config.toml
arch = "mobilenet_v2"
model = "self-supervised audio encoder (BEST-RQ)"
dataset = "synthesized solo parts of chorales (CocoChorales)"
train_examples = 39062
n_mels = 40
hop_length = 160
input = "log_mel"
win_length = 512
codebook_size = 1024
mask_prob = 0.05
norm = "batchnorm"
hidden_act = "relu"
depths = [3, 3, 8, 3]
kernel_size = 3
stem = "single"
expansion = 4
widths = [96, 144, 216, 320]
init = "orthogonal"
residual_init = "scaled_by_depth"
optimizer = "soap"
beta2 = 0.95
learning_rate = 0.003
beta1 = 0.95
shampoo_beta = 0.95
eps = 1e-08
precondition_frequency = 25
max_precond_dim = 1536
merge_dims = true
one_sided = false
adamw_lr_other_params = 0.0015
l1_shrink = 0.003
ema_decay = 0.995
max_steps = 10000
batch_size = 128
epochs = 32.8
lr_schedule = "poly"
final_lr_fraction = 0
warmup_steps = 500
weight_decay = 0.1
adamw_weight_decay_other_params = 0.01
Rows from block 8, named by matrix and row number. Rows with one number belong to one channel. Each number is 200 + 30 x the weight over its row's rms, rounded and kept within 0 to 999. All counts start at 0. After the name is the row's rms in percent of the matrix's.
# convs0: expand pointwise conv (model.blocks.8.convs.0.weight, 864x216x1), inputs 144-215
# convs2: project pointwise conv (model.blocks.8.convs.2.weight, 216x864x1, transposed), outputs 144-215
convs0.479,093,220,195,231,210,218,229,221,236,221,216,239,184,216,219,209,203,194,153,187,172,206,230,210,200,280,242,185,192,188,192,186,219,235,214,200,193,195,189,171,198,271,188,269,161,205,160,171,192,181,185,198,203,213,199,188,237,211,234,171,225,174,220,155,183,229,119,200,203,188,170,190,248
convs2.479,090,182,196,211,150,209,205,242,232,173,230,231,189,190,187,240,169,230,211,169,149,242,189,222,172,135,182,192,175,245,204,200,195,199,198,170,203,266,196,211,199,175,222,150,262,139,259,165,207,224,223,200,211,163,138,197,227,197,167,149,205,208,221,257,142,202,186,158,167,175,201,242,222
convs0.480,090,168,201,196,190,217,186,193,195,190,172,190,191,208,214,189,186,185,204,250,210,176,226,213,246,195,192,243,203,199,188,188,213,236,199,233,202,229,252,197,218,191,218,224,197,106,179,185,157,204,254,202,191,263,186,184,179,218,165,165,182,222,214,217,217,174,165,200,215,234,195,200,197
convs2.480,093,200,186,181,188,255,194,199,165,214,228,207,157,234,170,193,177,186,200,206,204,166,251,203,210,204,201,197,229,241,191,207,268,247,199,176,146,189,176,244,222,171,206,235,168,219,239,190,204,176,208,225,176,195,235,160,190,229,155,177,218,206,186,210,287,148,193,225,217,227,190,268,198
convs0.481,102,203,251,148,240,202,203,204,196,249,162,183,240,195,216,213,209,196,129,229,187,167,173,173,189,213,169,179,247,171,218,201,182,175,244,182,208,202,244,209,203,209,187,217,186,145,201,196,239,144,230,230,214,228,127,164,202,244,198,135,219,216,210,191,164,176,203,155,242,144,225,184,209
convs2.481,094,214,159,175,245,202,203,208,223,213,223,136,230,218,223,219,199,200,204,205,140,246,206,191,204,180,195,215,176,188,174,225,165,175,166,187,256,219,186,157,190,238,219,192,152,134,134,192,218,183,162,251,257,204,241,272,139,201,211,163,211,180,224,189,198,181,155,183,251,196,265,159,206
convs0.482,094,208,191,214,215,177,180,243,218,216,223,235,177,191,209,206,273,179,206,166,212,232,190,207,184,207,241,193,197,206,199,238,205,196,236,217,239,192,186,188,155,168,138,198,188,183,234,205,218,200,195,183,182,201,202,202,171,164,187,228,195,190,210,159,192,186,231,222,218,150,187,199,212
convs2.482,082,201,200,243,203,257,182,191,169,143,206,141,199,201,242,189,215,198,245,211,202,198,207,227,211,217,217,171,223,234,257,212,165,204,214,221,172,203,200,236,146,183,213,161,166,210,129,215,205,226,171,186,206,199,194,211,205,185,206,192,160,207,204,162,291,192,190,175,244,177,174,178,184
convs0.483,120,229,277,155,202,203,174,195,153,229,203,167,140,207,214,214,190,208,238,219,183,182,205,193,244,213,175,206,188,224,209,192,151,120,172,202,205,171,205,174,230,161,236,197,189,203,201,201,203,230,213,158,108,232,155,199,262,211,192,259,204,230,210,219,276,222,152,131,180,194,185,148,213
convs2.483,120,207,203,237,204,158,230,239,211,261,184,235,200,148,253,215,208,258,208,244,210,204,202,221,227,207,167,246,251,187,218,217,179,145,154,256,204,159,238,178,199,214,145,158,247,174,204,143,174,193,203,171,232,204,205,188,175,191,163,230,197,202,173,213,200,150,200,210,222,241,192,221,184
convs0.484,112,171,233,206,218,166,176,142,150,202,213,184,229,235,199,160,179,209,195,148,219,175,195,211,213,229,210,207,182,228,178,232,230,179,239,186,114,194,195,223,228,216,201,194,196,226,272,201,207,209,228,206,198,183,203,207,199,195,259,221,174,133,141,162,133,179,197,200,159,172,224,180,169
convs2.484,104,202,194,250,146,192,155,170,171,196,185,152,202,179,168,224,158,192,165,201,260,188,203,183,212,240,204,239,231,206,178,237,221,222,195,222,140,188,164,192,242,217,148,193,200,205,197,202,221,177,230,203,229,188,202,221,227,200,209,222,180,203,186,191,141,185,204,203,176,228,216,147,181
convs0.485,113,211,208,196,200,134,161,218,215,207,243,195,194,207,195,183,187,199,177,178,157,229,187,211,149,207,212,186,160,165,162,276,203,239,216,208,163,184,162,272,129,168,205,228,198,191,132,173,198,216,221,155,201,205,160,203,228,226,224,202,270,165,189,204,179,227,226,237,153,172,207,203,197
convs2.485,102,251,176,216,142,191,127,207,228,245,219,249,142,186,279,202,197,187,185,191,195,203,214,215,233,213,195,187,140,222,149,242,202,227,243,153,176,262,214,263,198,163,210,185,192,198,187,189,189,174,236,201,210,141,160,183,270,211,218,174,216,181,200,232,221,216,194,245,156,183,216,232,208
convs0.486,108,163,213,203,220,201,232,203,163,226,262,194,153,211,227,212,205,202,213,164,194,217,165,290,248,197,183,185,172,176,273,166,204,209,222,241,187,173,163,177,216,223,221,223,241,191,171,238,195,201,131,200,212,184,180,195,211,192,219,259,137,194,143,215,255,259,211,166,169,216,212,198,207
convs2.486,105,200,222,201,184,222,157,125,184,208,181,143,224,220,211,156,208,207,228,218,223,217,184,203,188,213,231,166,192,182,220,189,208,203,213,205,237,206,238,153,260,199,211,186,152,207,221,123,269,228,247,198,209,207,208,255,252,211,185,150,244,202,238,197,189,198,209,199,128,173,207,173,187
convs0.487,101,212,213,215,177,223,205,208,208,213,201,198,203,213,204,237,221,276,192,167,197,176,207,159,233,130,266,189,191,201,197,188,242,213,244,156,121,236,200,247,240,246,200,172,218,211,204,206,221,208,212,227,177,130,192,194,231,239,198,203,177,175,145,155,209,227,173,173,232,147,185,249,143
convs2.487,089,221,163,232,202,203,158,203,281,204,198,153,214,178,194,193,209,215,130,190,224,206,216,211,207,184,184,184,207,224,224,163,260,243,238,210,160,207,197,198,238,206,212,134,177,162,207,200,198,176,165,248,251,160,215,266,259,223,160,189,184,202,220,208,199,197,134,200,202,187,208,243,182
convs0.488,101,244,132,159,243,172,161,217,228,227,244,208,166,207,201,229,194,235,208,200,164,202,191,223,250,165,192,198,206,225,196,276,213,189,228,171,180,184,240,219,246,193,149,216,241,185,218,226,213,186,198,228,235,200,208,201,230,206,201,214,189,207,203,196,183,214,193,210,118,162,189,186,178
convs2.488,095,230,226,190,184,191,226,177,213,224,246,212,240,164,164,217,219,186,188,183,259,258,203,189,193,186,185,208,225,215,201,212,228,168,254,193,186,176,239,210,219,246,210,245,204,200,246,158,197,211,265,241,197,246,227,238,189,252,181,195,183,210,201,217,184,228,138,162,172,213,179,189,182
convs0.489,102,248,224,188,168,161,175,213,213,204,213,145,193,151,209,222,187,210,213,183,230,189,234,170,209,245,206,159,206,241,233,193,189,241,187,211,136,243,222,226,156,148,213,217,242,257,237,254,206,221,199,146,211,212,217,205,213,213,149,184,215,223,214,264,202,209,197,190,177,221,195,217,224
convs2.489,105,176,197,200,181,164,132,211,263,195,176,203,212,174,204,226,195,180,199,200,190,219,213,205,172,195,253,160,212,219,226,223,134,208,216,131,213,221,233,202,222,241,237,281,201,254,201,182,185,235,104,199,150,220,204,191,187,179,199,185,208,203,173,248,171,201,193,206,239,199,166,187,223
convs0.490,081,212,243,184,225,183,244,197,238,225,205,207,190,219,195,173,226,196,116,191,199,175,209,190,227,248,204,196,184,261,172,204,209,206,199,187,201,193,207,180,194,217,188,202,91,204,200,216,185,205,196,183,229,146,225,181,156,188,180,193,228,223,209,219,201,213,145,197,209,226,196,222,211
convs2.490,097,140,188,114,202,185,203,232,180,211,212,204,158,236,199,190,187,182,198,164,175,193,176,203,242,212,180,209,197,180,214,201,238,213,225,175,220,190,202,199,205,174,184,204,212,207,237,212,158,215,190,160,237,114,258,159,198,202,150,210,316,150,239,221,189,197,204,195,209,238,202,223,269
convs0.491,100,188,187,214,221,214,180,223,191,220,186,205,212,189,208,186,189,275,205,220,223,188,224,144,203,254,153,182,193,255,199,186,179,157,167,196,287,196,191,187,218,172,214,217,177,170,238,219,172,230,164,191,211,251,190,189,195,196,235,223,234,194,200,198,224,204,237,201,188,205,202,232,272
convs2.491,095,168,163,189,283,171,213,203,165,201,168,232,214,202,246,176,175,227,193,209,139,149,164,179,196,185,192,213,178,223,181,240,147,177,224,230,209,198,204,202,228,162,171,211,239,149,230,273,187,201,206,196,222,232,206,266,182,162,190,216,207,156,203,249,198,168,228,197,192,223,151,225,267
convs0.492,098,132,176,197,258,195,237,225,270,191,211,234,160,194,189,226,252,201,198,181,171,120,191,194,238,172,194,218,204,210,237,204,213,205,223,238,199,163,182,166,198,232,184,246,168,171,199,168,183,128,211,197,197,194,189,211,247,224,171,217,273,199,190,175,148,160,140,233,211,206,215,206,197
convs2.492,095,217,233,168,188,207,239,218,230,164,248,231,208,196,165,199,222,215,182,195,238,176,181,199,185,199,154,185,213,191,239,211,211,210,214,157,216,201,200,197,149,200,254,239,160,155,202,181,172,170,248,216,173,221,201,186,243,180,194,206,175,148,154,209,197,181,188,178,247,191,218,200,177
convs0.493,106,215,201,192,191,199,202,193,188,196,190,214,172,184,205,217,202,198,170,185,186,194,173,224,291,224,178,221,205,177,186,155,232,154,310,253,174,177,185,206,228,173,160,164,222,182,154,209,188,174,222,207,223,163,213,209,192,215,196,190,191,208,129,217,181,178,226,245,190,197,219,294,169
convs2.493,110,223,182,137,201,158,183,262,229,196,213,208,180,223,181,205,174,231,181,156,157,211,206,222,227,216,164,235,200,200,218,185,201,184,212,228,214,186,205,245,221,186,175,180,162,154,209,181,207,198,244,242,203,191,237,207,201,199,154,234,197,201,188,209,185,180,291,193,276,209,172,200,175
convs0.494,101,242,187,185,195,200,212,191,200,198,187,207,232,185,203,211,200,183,199,195,209,251,194,186,247,255,200,193,139,151,142,247,199,200,152,246,219,206,167,169,202,243,210,191,231,189,251,149,168,207,196,180,232,246,217,206,218,188,174,198,209,261,184,220,193,205,184,163,219,227,205,203,218
convs2.494,092,204,207,156,200,217,195,160,272,193,198,213,234,200,122,242,201,226,157,213,215,174,203,135,186,209,198,205,202,179,184,193,159,216,154,234,243,249,139,207,209,189,207,130,247,207,250,138,148,190,193,246,211,228,186,142,227,197,194,174,162,208,253,185,208,211,189,174,186,224,176,208,168
convs0.495,109,232,210,208,165,165,183,191,234,210,247,225,203,204,155,184,200,210,275,202,249,160,197,209,179,235,211,201,184,209,183,274,200,170,159,169,188,164,232,190,186,269,210,163,197,247,230,270,207,198,215,224,182,187,215,242,237,184,259,183,220,201,215,179,201,217,198,211,203,225,201,192,255
convs2.495,099,162,147,218,183,211,200,191,232,175,246,223,188,189,217,191,193,174,200,211,162,188,194,204,224,253,192,197,219,200,191,260,215,161,157,166,165,169,234,199,232,168,201,155,166,195,264,235,200,226,222,169,164,171,210,231,207,199,226,175,229,102,206,250,215,182,194,112,206,210,184,196,254
convs0.496,088,210,197,252,216,196,154,202,205,243,244,199,193,189,155,233,193,248,193,189,202,198,209,183,218,211,186,187,168,192,206,198,230,209,208,271,191,189,208,189,185,201,208,200,184,258,194,179,172,214,224,208,162,166,147,205,206,245,234,221,213,227,204,210,184,183,235,232,199,261,134,142,212
convs2.496,085,201,172,244,187,230,181,232,205,270,200,203,129,227,205,202,213,222,169,181,162,160,203,280,165,215,208,143,209,204,154,205,224,202,190,177,195,203,248,231,194,198,236,195,188,198,197,197,211,187,191,154,220,242,200,121,162,185,273,199,228,201,195,171,192,211,203,286,196,241,180,204,190
convs0.497,080,208,278,215,147,202,159,220,197,249,188,205,176,217,212,224,232,146,186,210,188,155,246,193,200,237,214,242,205,209,216,193,244,192,227,221,208,191,237,198,245,228,201,170,218,189,170,201,173,197,153,190,209,166,151,186,143,255,202,196,206,187,175,173,206,198,225,202,213,236,238,214,180
convs2.497,089,202,166,200,188,178,77,213,221,178,223,209,203,159,148,188,220,209,154,190,220,190,247,232,166,228,189,220,208,171,205,207,226,204,201,179,192,165,197,160,267,207,194,207,219,191,153,204,200,189,224,213,194,174,235,258,186,209,164,172,218,192,179,191,179,229,213,216,173,223,197,165,233
convs0.498,096,192,216,252,199,212,194,258,191,189,167,195,161,166,199,179,213,217,203,158,185,158,209,168,187,215,265,201,167,167,208,178,211,207,215,188,196,198,221,133,281,196,209,191,194,163,232,246,232,202,156,205,186,226,202,213,216,201,176,185,215,200,228,224,284,216,183,212,228,195,179,223,170
convs2.498,096,233,222,188,155,208,203,182,247,176,194,198,225,226,195,208,246,211,213,178,195,221,221,221,189,169,219,274,215,143,189,191,233,200,237,210,169,203,175,140,214,206,227,227,201,165,181,200,216,220,218,156,200,140,175,227,160,156,224,185,235,164,182,194,211,205,224,172,195,214,193,216,169
convs0.499,093,180,182,192,189,182,259,186,197,220,228,161,149,169,226,230,240,166,200,200,192,197,238,192,193,211,194,208,239,168,232,211,208,175,229,233,190,166,214,187,191,130,263,166,232,230,229,195,213,177,241,159,210,295,200,150,232,200,202,224,211,258,169,220,182,222,191,198,184,160,206,202,218
convs2.499,095,252,188,234,209,241,173,171,176,216,265,194,234,197,206,219,202,235,133,220,156,186,198,148,198,172,232,161,206,159,191,166,252,216,191,211,248,212,181,227,187,242,223,211,204,203,200,170,214,179,182,156,232,209,201,186,194,172,138,183,227,166,181,167,169,194,208,219,250,172,192,154,202
convs0.500,104,176,206,175,187,217,235,152,290,228,200,208,184,230,191,167,209,271,136,187,205,235,195,155,206,244,160,211,166,229,195,204,225,150,201,267,196,203,169,215,231,153,210,184,188,198,211,198,157,193,173,162,241,186,200,191,171,200,191,192,207,195,219,200,213,181,208,195,143,212,221,182,201
convs2.500,101,227,220,187,178,272,196,173,242,226,227,170,229,248,218,177,214,237,224,140,145,213,196,155,207,212,186,197,235,244,167,194,268,142,205,173,195,195,186,218,200,190,209,189,245,208,247,198,181,192,193,159,224,186,235,213,208,214,204,201,200,216,156,221,212,208,217,147,127,186,218,173,238
convs0.501,103,134,229,157,254,202,249,218,203,228,182,222,234,193,207,193,191,186,225,252,219,227,212,218,252,209,130,243,223,195,206,223,193,162,163,217,204,211,247,209,195,207,192,211,198,213,191,185,235,200,225,208,212,160,182,193,227,227,282,170,201,201,267,217,205,218,182,209,188,228,176,214,217
convs2.501,101,145,194,255,196,200,258,197,202,206,232,259,199,221,192,221,197,114,190,279,205,219,178,204,228,179,154,230,222,252,226,232,183,208,141,177,241,190,203,217,180,210,191,197,224,231,208,161,199,166,233,172,210,212,234,213,204,224,223,166,197,171,181,208,201,212,175,183,187,206,179,184,218
convs0.502,107,220,231,204,201,164,201,222,226,230,225,104,198,214,264,201,226,218,137,178,182,210,176,194,188,231,252,209,172,246,161,193,223,119,173,240,239,248,162,185,187,179,191,232,238,234,197,167,180,240,174,228,274,177,171,207,219,201,193,219,208,242,222,213,221,228,187,201,154,158,199,224,224
convs2.502,096,201,224,207,179,193,211,174,158,214,193,180,190,200,287,231,211,231,209,180,200,215,137,185,193,176,206,216,220,195,198,186,207,219,191,264,218,230,207,221,172,235,239,197,224,260,165,183,201,179,145,243,215,195,153,265,142,210,217,209,192,246,203,193,187,280,211,196,210,175,179,198,246
convs0.503,105,187,247,135,224,228,206,182,195,193,136,218,184,227,145,163,233,191,192,208,265,226,209,235,219,194,203,193,201,146,148,154,178,189,207,153,198,205,245,202,227,197,145,241,268,235,180,239,226,191,211,190,212,192,177,199,203,193,190,233,248,226,171,168,210,249,151,215,197,133,179,198,211
convs2.503,102,151,183,148,241,193,168,217,196,216,142,192,167,236,190,148,129,156,177,208,192,171,219,176,250,237,205,192,162,212,179,197,214,210,177,164,195,188,166,217,241,202,125,179,245,211,194,162,266,192,173,212,190,231,177,245,172,168,152,212,194,245,172,183,190,237,187,235,174,168,236,193,212
convs0.504,106,153,214,206,205,230,180,216,267,188,182,196,210,236,204,203,260,205,152,217,231,220,246,240,197,229,214,175,205,212,221,200,230,185,212,209,190,285,197,206,231,229,195,249,203,171,205,215,198,238,184,233,226,220,229,192,147,222,196,171,165,145,219,225,170,195,172,175,172,167,216,280,230
convs2.504,094,165,204,237,180,191,167,207,205,205,191,176,253,224,215,232,222,188,197,184,204,228,274,176,193,229,213,143,197,229,179,195,233,281,184,161,198,242,237,194,212,142,210,208,195,184,238,191,200,171,210,216,211,221,188,200,181,247,231,227,214,150,139,200,236,196,189,191,221,96,195,200,229
convs0.505,106,229,215,204,190,236,226,202,217,205,208,194,158,216,214,177,257,159,200,211,250,230,185,183,223,254,157,195,206,199,230,200,204,154,213,113,272,183,216,195,189,203,212,262,259,214,195,190,222,153,241,231,237,189,175,236,229,224,201,229,207,211,177,197,209,233,200,220,161,111,228,280,187
convs2.505,098,218,211,195,184,244,215,189,190,113,172,219,171,219,226,200,227,200,178,203,230,218,186,206,254,219,186,168,146,199,195,235,206,207,210,182,220,218,227,248,184,194,197,253,173,194,216,175,201,206,267,220,170,198,169,205,216,204,232,167,200,164,214,187,183,273,231,193,227,185,152,192,191
convs0.506,105,195,177,198,220,202,177,198,197,173,231,162,189,238,202,197,242,169,187,218,171,155,181,215,229,162,145,207,263,251,187,165,155,245,191,164,192,263,155,196,146,162,173,152,191,226,151,202,236,120,200,198,208,184,172,195,222,226,215,223,179,121,170,240,215,179,192,179,199,256,203,129,222
convs2.506,101,179,154,201,186,221,188,204,158,197,192,186,203,164,174,189,186,201,223,195,176,202,195,215,279,283,239,241,186,202,181,210,255,198,169,217,206,139,231,177,316,210,180,212,204,190,219,196,200,216,204,248,152,144,178,172,190,208,179,231,208,184,185,171,214,251,215,220,197,142,245,253,183
convs0.507,093,220,188,198,214,224,195,193,201,155,207,147,214,200,183,224,213,202,204,153,192,238,177,184,231,184,190,223,227,102,164,176,199,289,198,240,190,172,184,216,230,212,227,220,211,241,183,203,184,205,179,165,214,144,185,222,212,251,236,171,267,214,155,188,176,198,154,157,138,168,195,206,200
convs2.507,102,231,177,199,214,214,167,252,212,195,200,188,145,210,247,209,195,192,171,167,138,187,206,194,199,229,246,216,238,261,206,203,197,156,223,215,183,167,225,239,150,195,191,273,200,166,201,143,267,213,210,200,243,188,200,221,269,199,216,261,178,235,214,203,253,256,179,209,240,172,202,173,204
convs0.508,104,171,200,162,171,136,217,197,275,205,196,224,214,196,176,211,226,253,258,186,238,171,171,171,175,168,188,154,185,248,196,168,168,253,201,213,190,200,178,180,216,205,219,202,208,181,209,196,197,199,194,158,216,174,303,191,199,184,225,193,238,186,137,183,216,214,191,213,216,158,195,182,216
convs2.508,099,202,188,189,203,202,249,144,228,169,185,188,264,184,193,175,121,139,198,234,144,200,190,188,182,184,240,211,233,189,198,201,237,194,208,173,255,180,212,236,198,172,210,151,168,140,194,190,183,195,198,242,206,171,207,266,212,202,216,222,237,201,208,233,180,173,186,182,183,212,195,196,195
convs0.509,101,186,240,190,214,200,146,198,200,227,153,206,191,218,178,185,197,194,184,246,198,203,234,230,188,239,252,203,187,194,176,252,220,192,229,127,208,193,237,124,214,170,230,252,209,138,204,229,204,196,219,174,185,167,189,194,204,166,149,188,189,198,200,148,182,156,190,199,124,203,165,186,236
convs2.509,112,132,222,187,175,139,192,183,212,252,173,240,153,190,209,267,212,236,179,244,200,226,199,203,203,196,179,214,183,199,243,114,167,161,167,206,199,139,203,219,210,204,183,162,264,236,199,242,192,233,226,192,170,193,211,217,235,218,198,155,199,218,193,202,199,196,200,169,201,189,170,214,247
convs0.510,091,203,182,199,139,206,221,174,234,248,202,198,285,157,226,247,201,213,169,201,154,229,185,188,177,200,224,214,241,209,235,193,226,195,231,148,229,167,282,184,208,213,185,172,211,215,235,204,197,220,229,219,205,224,210,205,219,151,232,146,194,182,162,216,130,220,201,170,229,166,154,176,181
convs2.510,107,185,208,222,176,252,181,193,208,159,170,180,263,197,199,246,246,179,231,163,199,294,193,170,172,211,201,170,197,186,214,186,215,230,198,224,223,236,193,241,198,204,200,184,209,169,263,221,176,193,220,185,217,189,151,189,192,223,194,211,211,188,167,245,205,138,178,196,201,178,194,171,179
convs0.511,110,168,212,271,213,147,247,222,184,197,234,198,144,191,173,178,210,148,165,190,194,147,204,237,220,193,156,188,218,257,188,196,210,179,195,178,167,168,242,151,172,226,163,231,182,151,165,224,187,210,206,194,206,178,201,174,126,168,156,209,206,207,210,204,156,203,211,219,218,185,221,199,224
convs2.511,107,191,270,212,215,215,228,238,261,207,171,211,193,175,263,204,217,146,161,140,197,166,183,204,174,220,175,229,175,219,200,194,209,217,205,139,204,205,186,215,208,179,229,228,255,140,209,191,217,173,174,148,222,213,228,184,230,176,210,273,206,238,230,201,198,191,249,148,194,215,191,193,200
convs0.512,096,205,251,183,284,165,181,142,172,206,207,226,186,263,205,198,227,149,186,152,188,219,155,191,254,188,224,231,215,242,191,223,173,243,237,130,219,182,223,132,185,186,302,200,175,252,218,124,238,188,164,198,221,257,158,154,209,191,200,209,180,191,234,143,186,174,228,190,227,213,188,211,214
convs2.512,099,199,188,254,229,190,226,255,194,153,159,198,189,199,191,190,198,191,179,273,223,211,194,211,188,205,249,207,196,198,162,202,210,239,178,236,219,195,203,199,245,193,144,196,204,169,168,229,220,186,180,148,164,203,148,131,198,201,262,223,191,156,205,198,164,137,201,182,196,249,165,196,217
convs0.513,095,219,217,235,181,131,251,219,235,225,240,173,166,189,217,173,223,187,217,202,214,220,182,204,171,271,208,216,198,157,236,204,229,195,205,241,231,224,217,219,215,174,256,180,234,187,227,254,228,202,178,264,182,245,175,174,190,199,191,192,172,174,199,222,188,187,161,212,132,261,204,257,200
convs2.513,100,203,268,204,213,190,222,149,202,227,242,116,199,241,176,204,208,147,206,250,183,208,175,231,206,212,241,211,214,165,209,230,170,170,210,192,181,228,166,235,195,197,244,209,223,210,189,162,214,222,179,284,168,186,206,182,199,200,206,209,165,166,214,194,113,217,199,175,204,176,247,226,182
convs0.514,089,249,191,209,207,227,208,261,229,154,190,250,234,205,199,219,179,186,214,185,167,212,202,219,168,204,277,201,142,233,175,196,229,198,215,224,208,189,216,203,212,241,142,205,224,210,218,176,185,156,219,247,221,189,191,218,194,231,168,249,232,202,188,231,228,225,213,185,177,200,145,275,222
convs2.514,097,195,187,178,183,202,170,200,193,210,143,180,203,227,193,189,168,223,205,233,217,228,192,223,228,212,149,176,178,227,192,203,197,217,195,198,160,199,164,190,190,108,197,129,221,192,201,206,249,172,245,200,159,186,185,236,149,240,223,219,244,209,251,197,193,272,208,193,239,157,248,185,162
convs0.515,112,209,198,152,196,162,227,162,254,224,210,236,259,205,265,243,183,167,166,177,235,248,204,179,210,210,199,213,165,214,253,209,190,161,136,220,245,199,193,207,195,194,128,164,175,207,181,162,206,178,201,218,186,175,168,216,181,209,207,121,192,214,195,178,174,204,130,155,170,166,171,244,199
convs2.515,104,165,158,163,199,220,208,190,238,195,157,234,252,223,237,225,165,229,159,162,154,223,215,200,199,198,201,209,152,226,197,215,193,213,188,261,229,215,235,223,215,226,178,176,189,271,152,218,212,237,150,181,210,174,201,234,214,162,177,153,193,205,206,200,153,220,153,162,218,169,134,248,182
convs0.516,106,195,193,171,240,263,243,194,146,209,195,182,200,220,204,198,212,207,186,178,118,166,173,178,187,203,125,166,214,143,223,231,223,232,155,163,202,225,257,178,214,197,159,219,203,193,153,137,179,164,170,218,192,188,233,207,223,171,200,168,172,209,194,161,163,209,210,184,170,210,186,214,162
convs2.516,092,191,199,214,231,208,205,199,197,157,200,251,203,185,187,199,247,185,175,205,234,192,158,212,216,225,210,201,181,172,224,219,248,234,142,186,192,194,180,196,208,206,211,171,195,198,209,181,233,176,190,197,214,215,206,230,219,203,204,174,195,182,143,215,240,234,216,201,188,269,185,194,208
convs0.517,093,208,237,192,199,206,174,201,202,211,191,205,167,222,142,205,191,187,245,192,208,210,263,138,227,204,217,183,164,199,129,221,206,179,234,219,160,188,236,200,207,176,209,189,192,199,260,194,160,207,169,233,220,232,265,221,183,214,181,199,177,210,197,216,190,237,262,199,196,156,166,206,123
convs2.517,099,236,184,164,188,284,209,172,229,199,241,227,237,203,195,168,213,183,190,169,213,208,158,188,167,267,219,177,179,227,192,186,173,178,189,216,206,239,154,200,219,196,223,190,223,172,199,215,202,220,193,213,215,138,225,197,210,173,153,189,230,194,239,198,145,243,219,189,191,177,231,215,202
convs0.518,088,182,236,167,192,192,187,215,214,197,202,195,204,186,169,145,186,218,224,235,157,171,203,198,152,231,226,237,250,252,244,201,265,172,188,225,233,209,256,216,206,165,200,203,210,204,182,192,217,173,190,207,233,155,248,254,148,236,221,215,221,160,246,152,210,213,199,175,210,192,294,183,198
convs2.518,091,199,282,170,136,190,203,178,200,207,179,243,219,229,220,201,211,215,225,144,185,211,152,208,158,207,213,219,188,175,141,200,204,201,196,221,188,189,169,201,156,181,240,201,205,195,263,207,162,201,284,241,205,222,219,150,214,245,201,200,213,242,249,213,213,204,192,211,220,172,228,212,188
convs0.519,095,237,198,197,232,205,224,159,199,212,161,161,160,247,203,175,204,172,138,219,195,219,162,221,156,207,208,149,220,188,126,189,225,194,185,184,195,189,153,226,188,275,210,110,188,187,203,231,240,195,176,236,199,209,277,171,247,134,182,202,219,206,174,228,203,218,200,171,193,190,207,217,189
convs2.519,093,159,210,239,201,181,236,195,231,212,232,208,229,176,195,222,218,248,150,235,234,184,202,186,227,188,151,224,187,173,239,233,161,225,266,200,206,209,205,210,181,168,198,225,254,197,204,185,174,224,202,161,185,174,189,258,225,205,207,248,273,217,238,257,216,182,180,130,202,203,184,178,218
convs0.520,084,244,204,173,238,197,181,220,200,224,178,216,216,183,280,205,226,212,230,251,213,208,227,208,207,184,212,195,205,165,228,203,199,207,173,203,217,254,223,185,209,208,224,252,321,186,221,200,177,190,183,128,216,176,193,207,202,184,209,263,184,162,254,164,211,223,177,200,244,184,209,173,179
convs2.520,091,203,235,207,192,156,154,194,192,234,196,228,216,242,176,191,226,215,176,193,206,268,248,169,258,184,227,212,195,257,183,220,214,217,203,214,262,200,208,176,186,177,190,261,201,183,133,166,175,214,200,175,230,191,202,222,217,242,256,247,172,255,193,222,192,194,209,238,194,198,206,197,264
convs0.521,087,220,253,214,243,240,210,169,166,156,214,210,198,202,234,275,252,212,244,207,189,211,253,202,192,151,211,205,208,193,201,200,187,222,224,209,193,229,236,199,201,191,209,269,192,211,242,257,191,232,247,202,206,231,165,190,223,163,228,194,190,177,162,102,143,186,205,167,142,194,154,246,177
convs2.521,088,218,187,196,250,193,174,221,135,200,155,231,163,200,244,200,174,203,181,230,209,202,198,220,176,203,213,201,208,199,194,155,208,140,170,190,274,239,220,208,161,225,183,220,207,174,178,106,201,150,188,211,199,185,149,222,178,226,172,179,210,198,215,196,233,251,174,203,194,188,216,236,221
convs0.522,107,174,214,234,160,183,154,168,221,198,245,199,184,192,206,186,184,193,182,217,158,201,172,178,206,212,195,181,179,205,141,227,245,175,215,170,154,217,167,195,174,166,215,207,208,243,224,201,231,182,226,200,219,165,157,240,208,217,193,221,181,211,199,176,236,179,190,162,192,248,198,210,140
convs2.522,098,249,237,145,223,199,182,217,157,188,177,199,192,184,132,195,212,203,209,193,157,184,207,217,160,243,214,218,200,210,176,207,210,206,190,234,168,212,213,178,201,247,175,216,226,207,209,213,152,188,240,202,156,167,209,224,174,216,226,167,210,134,174,156,199,214,149,220,240,166,238,239,224
convs0.523,102,209,181,215,178,216,261,197,205,236,204,227,232,206,207,175,231,179,202,156,150,250,193,198,190,203,266,223,223,165,149,198,228,169,192,202,225,122,226,196,208,208,212,173,219,144,234,189,240,252,205,214,178,239,217,183,170,222,200,220,204,183,189,214,175,234,197,221,178,186,197,196,207
convs2.523,109,216,153,227,223,183,242,139,160,231,199,199,151,186,202,154,203,220,164,228,204,257,130,166,199,182,235,198,191,195,140,207,239,192,221,206,179,149,191,206,211,196,200,202,211,236,198,160,188,207,209,195,224,227,154,147,144,207,210,149,225,208,170,226,222,213,219,156,186,191,203,148,186
convs0.524,097,167,231,278,203,194,187,206,217,228,175,192,203,149,205,153,208,192,192,179,211,188,204,225,253,200,232,231,125,200,161,151,193,220,201,189,200,225,196,152,185,197,200,226,172,224,227,205,223,183,249,182,175,179,178,215,250,216,197,199,165,280,227,178,191,198,215,227,199,187,203,197,160
convs2.524,108,169,141,237,242,161,185,206,219,241,200,187,202,196,168,196,194,170,237,181,240,194,208,242,229,203,208,181,164,253,177,172,218,196,195,138,211,223,205,186,276,175,209,241,235,206,171,201,263,158,162,182,171,128,125,230,215,167,180,177,191,177,200,246,188,143,254,200,219,210,189,177,200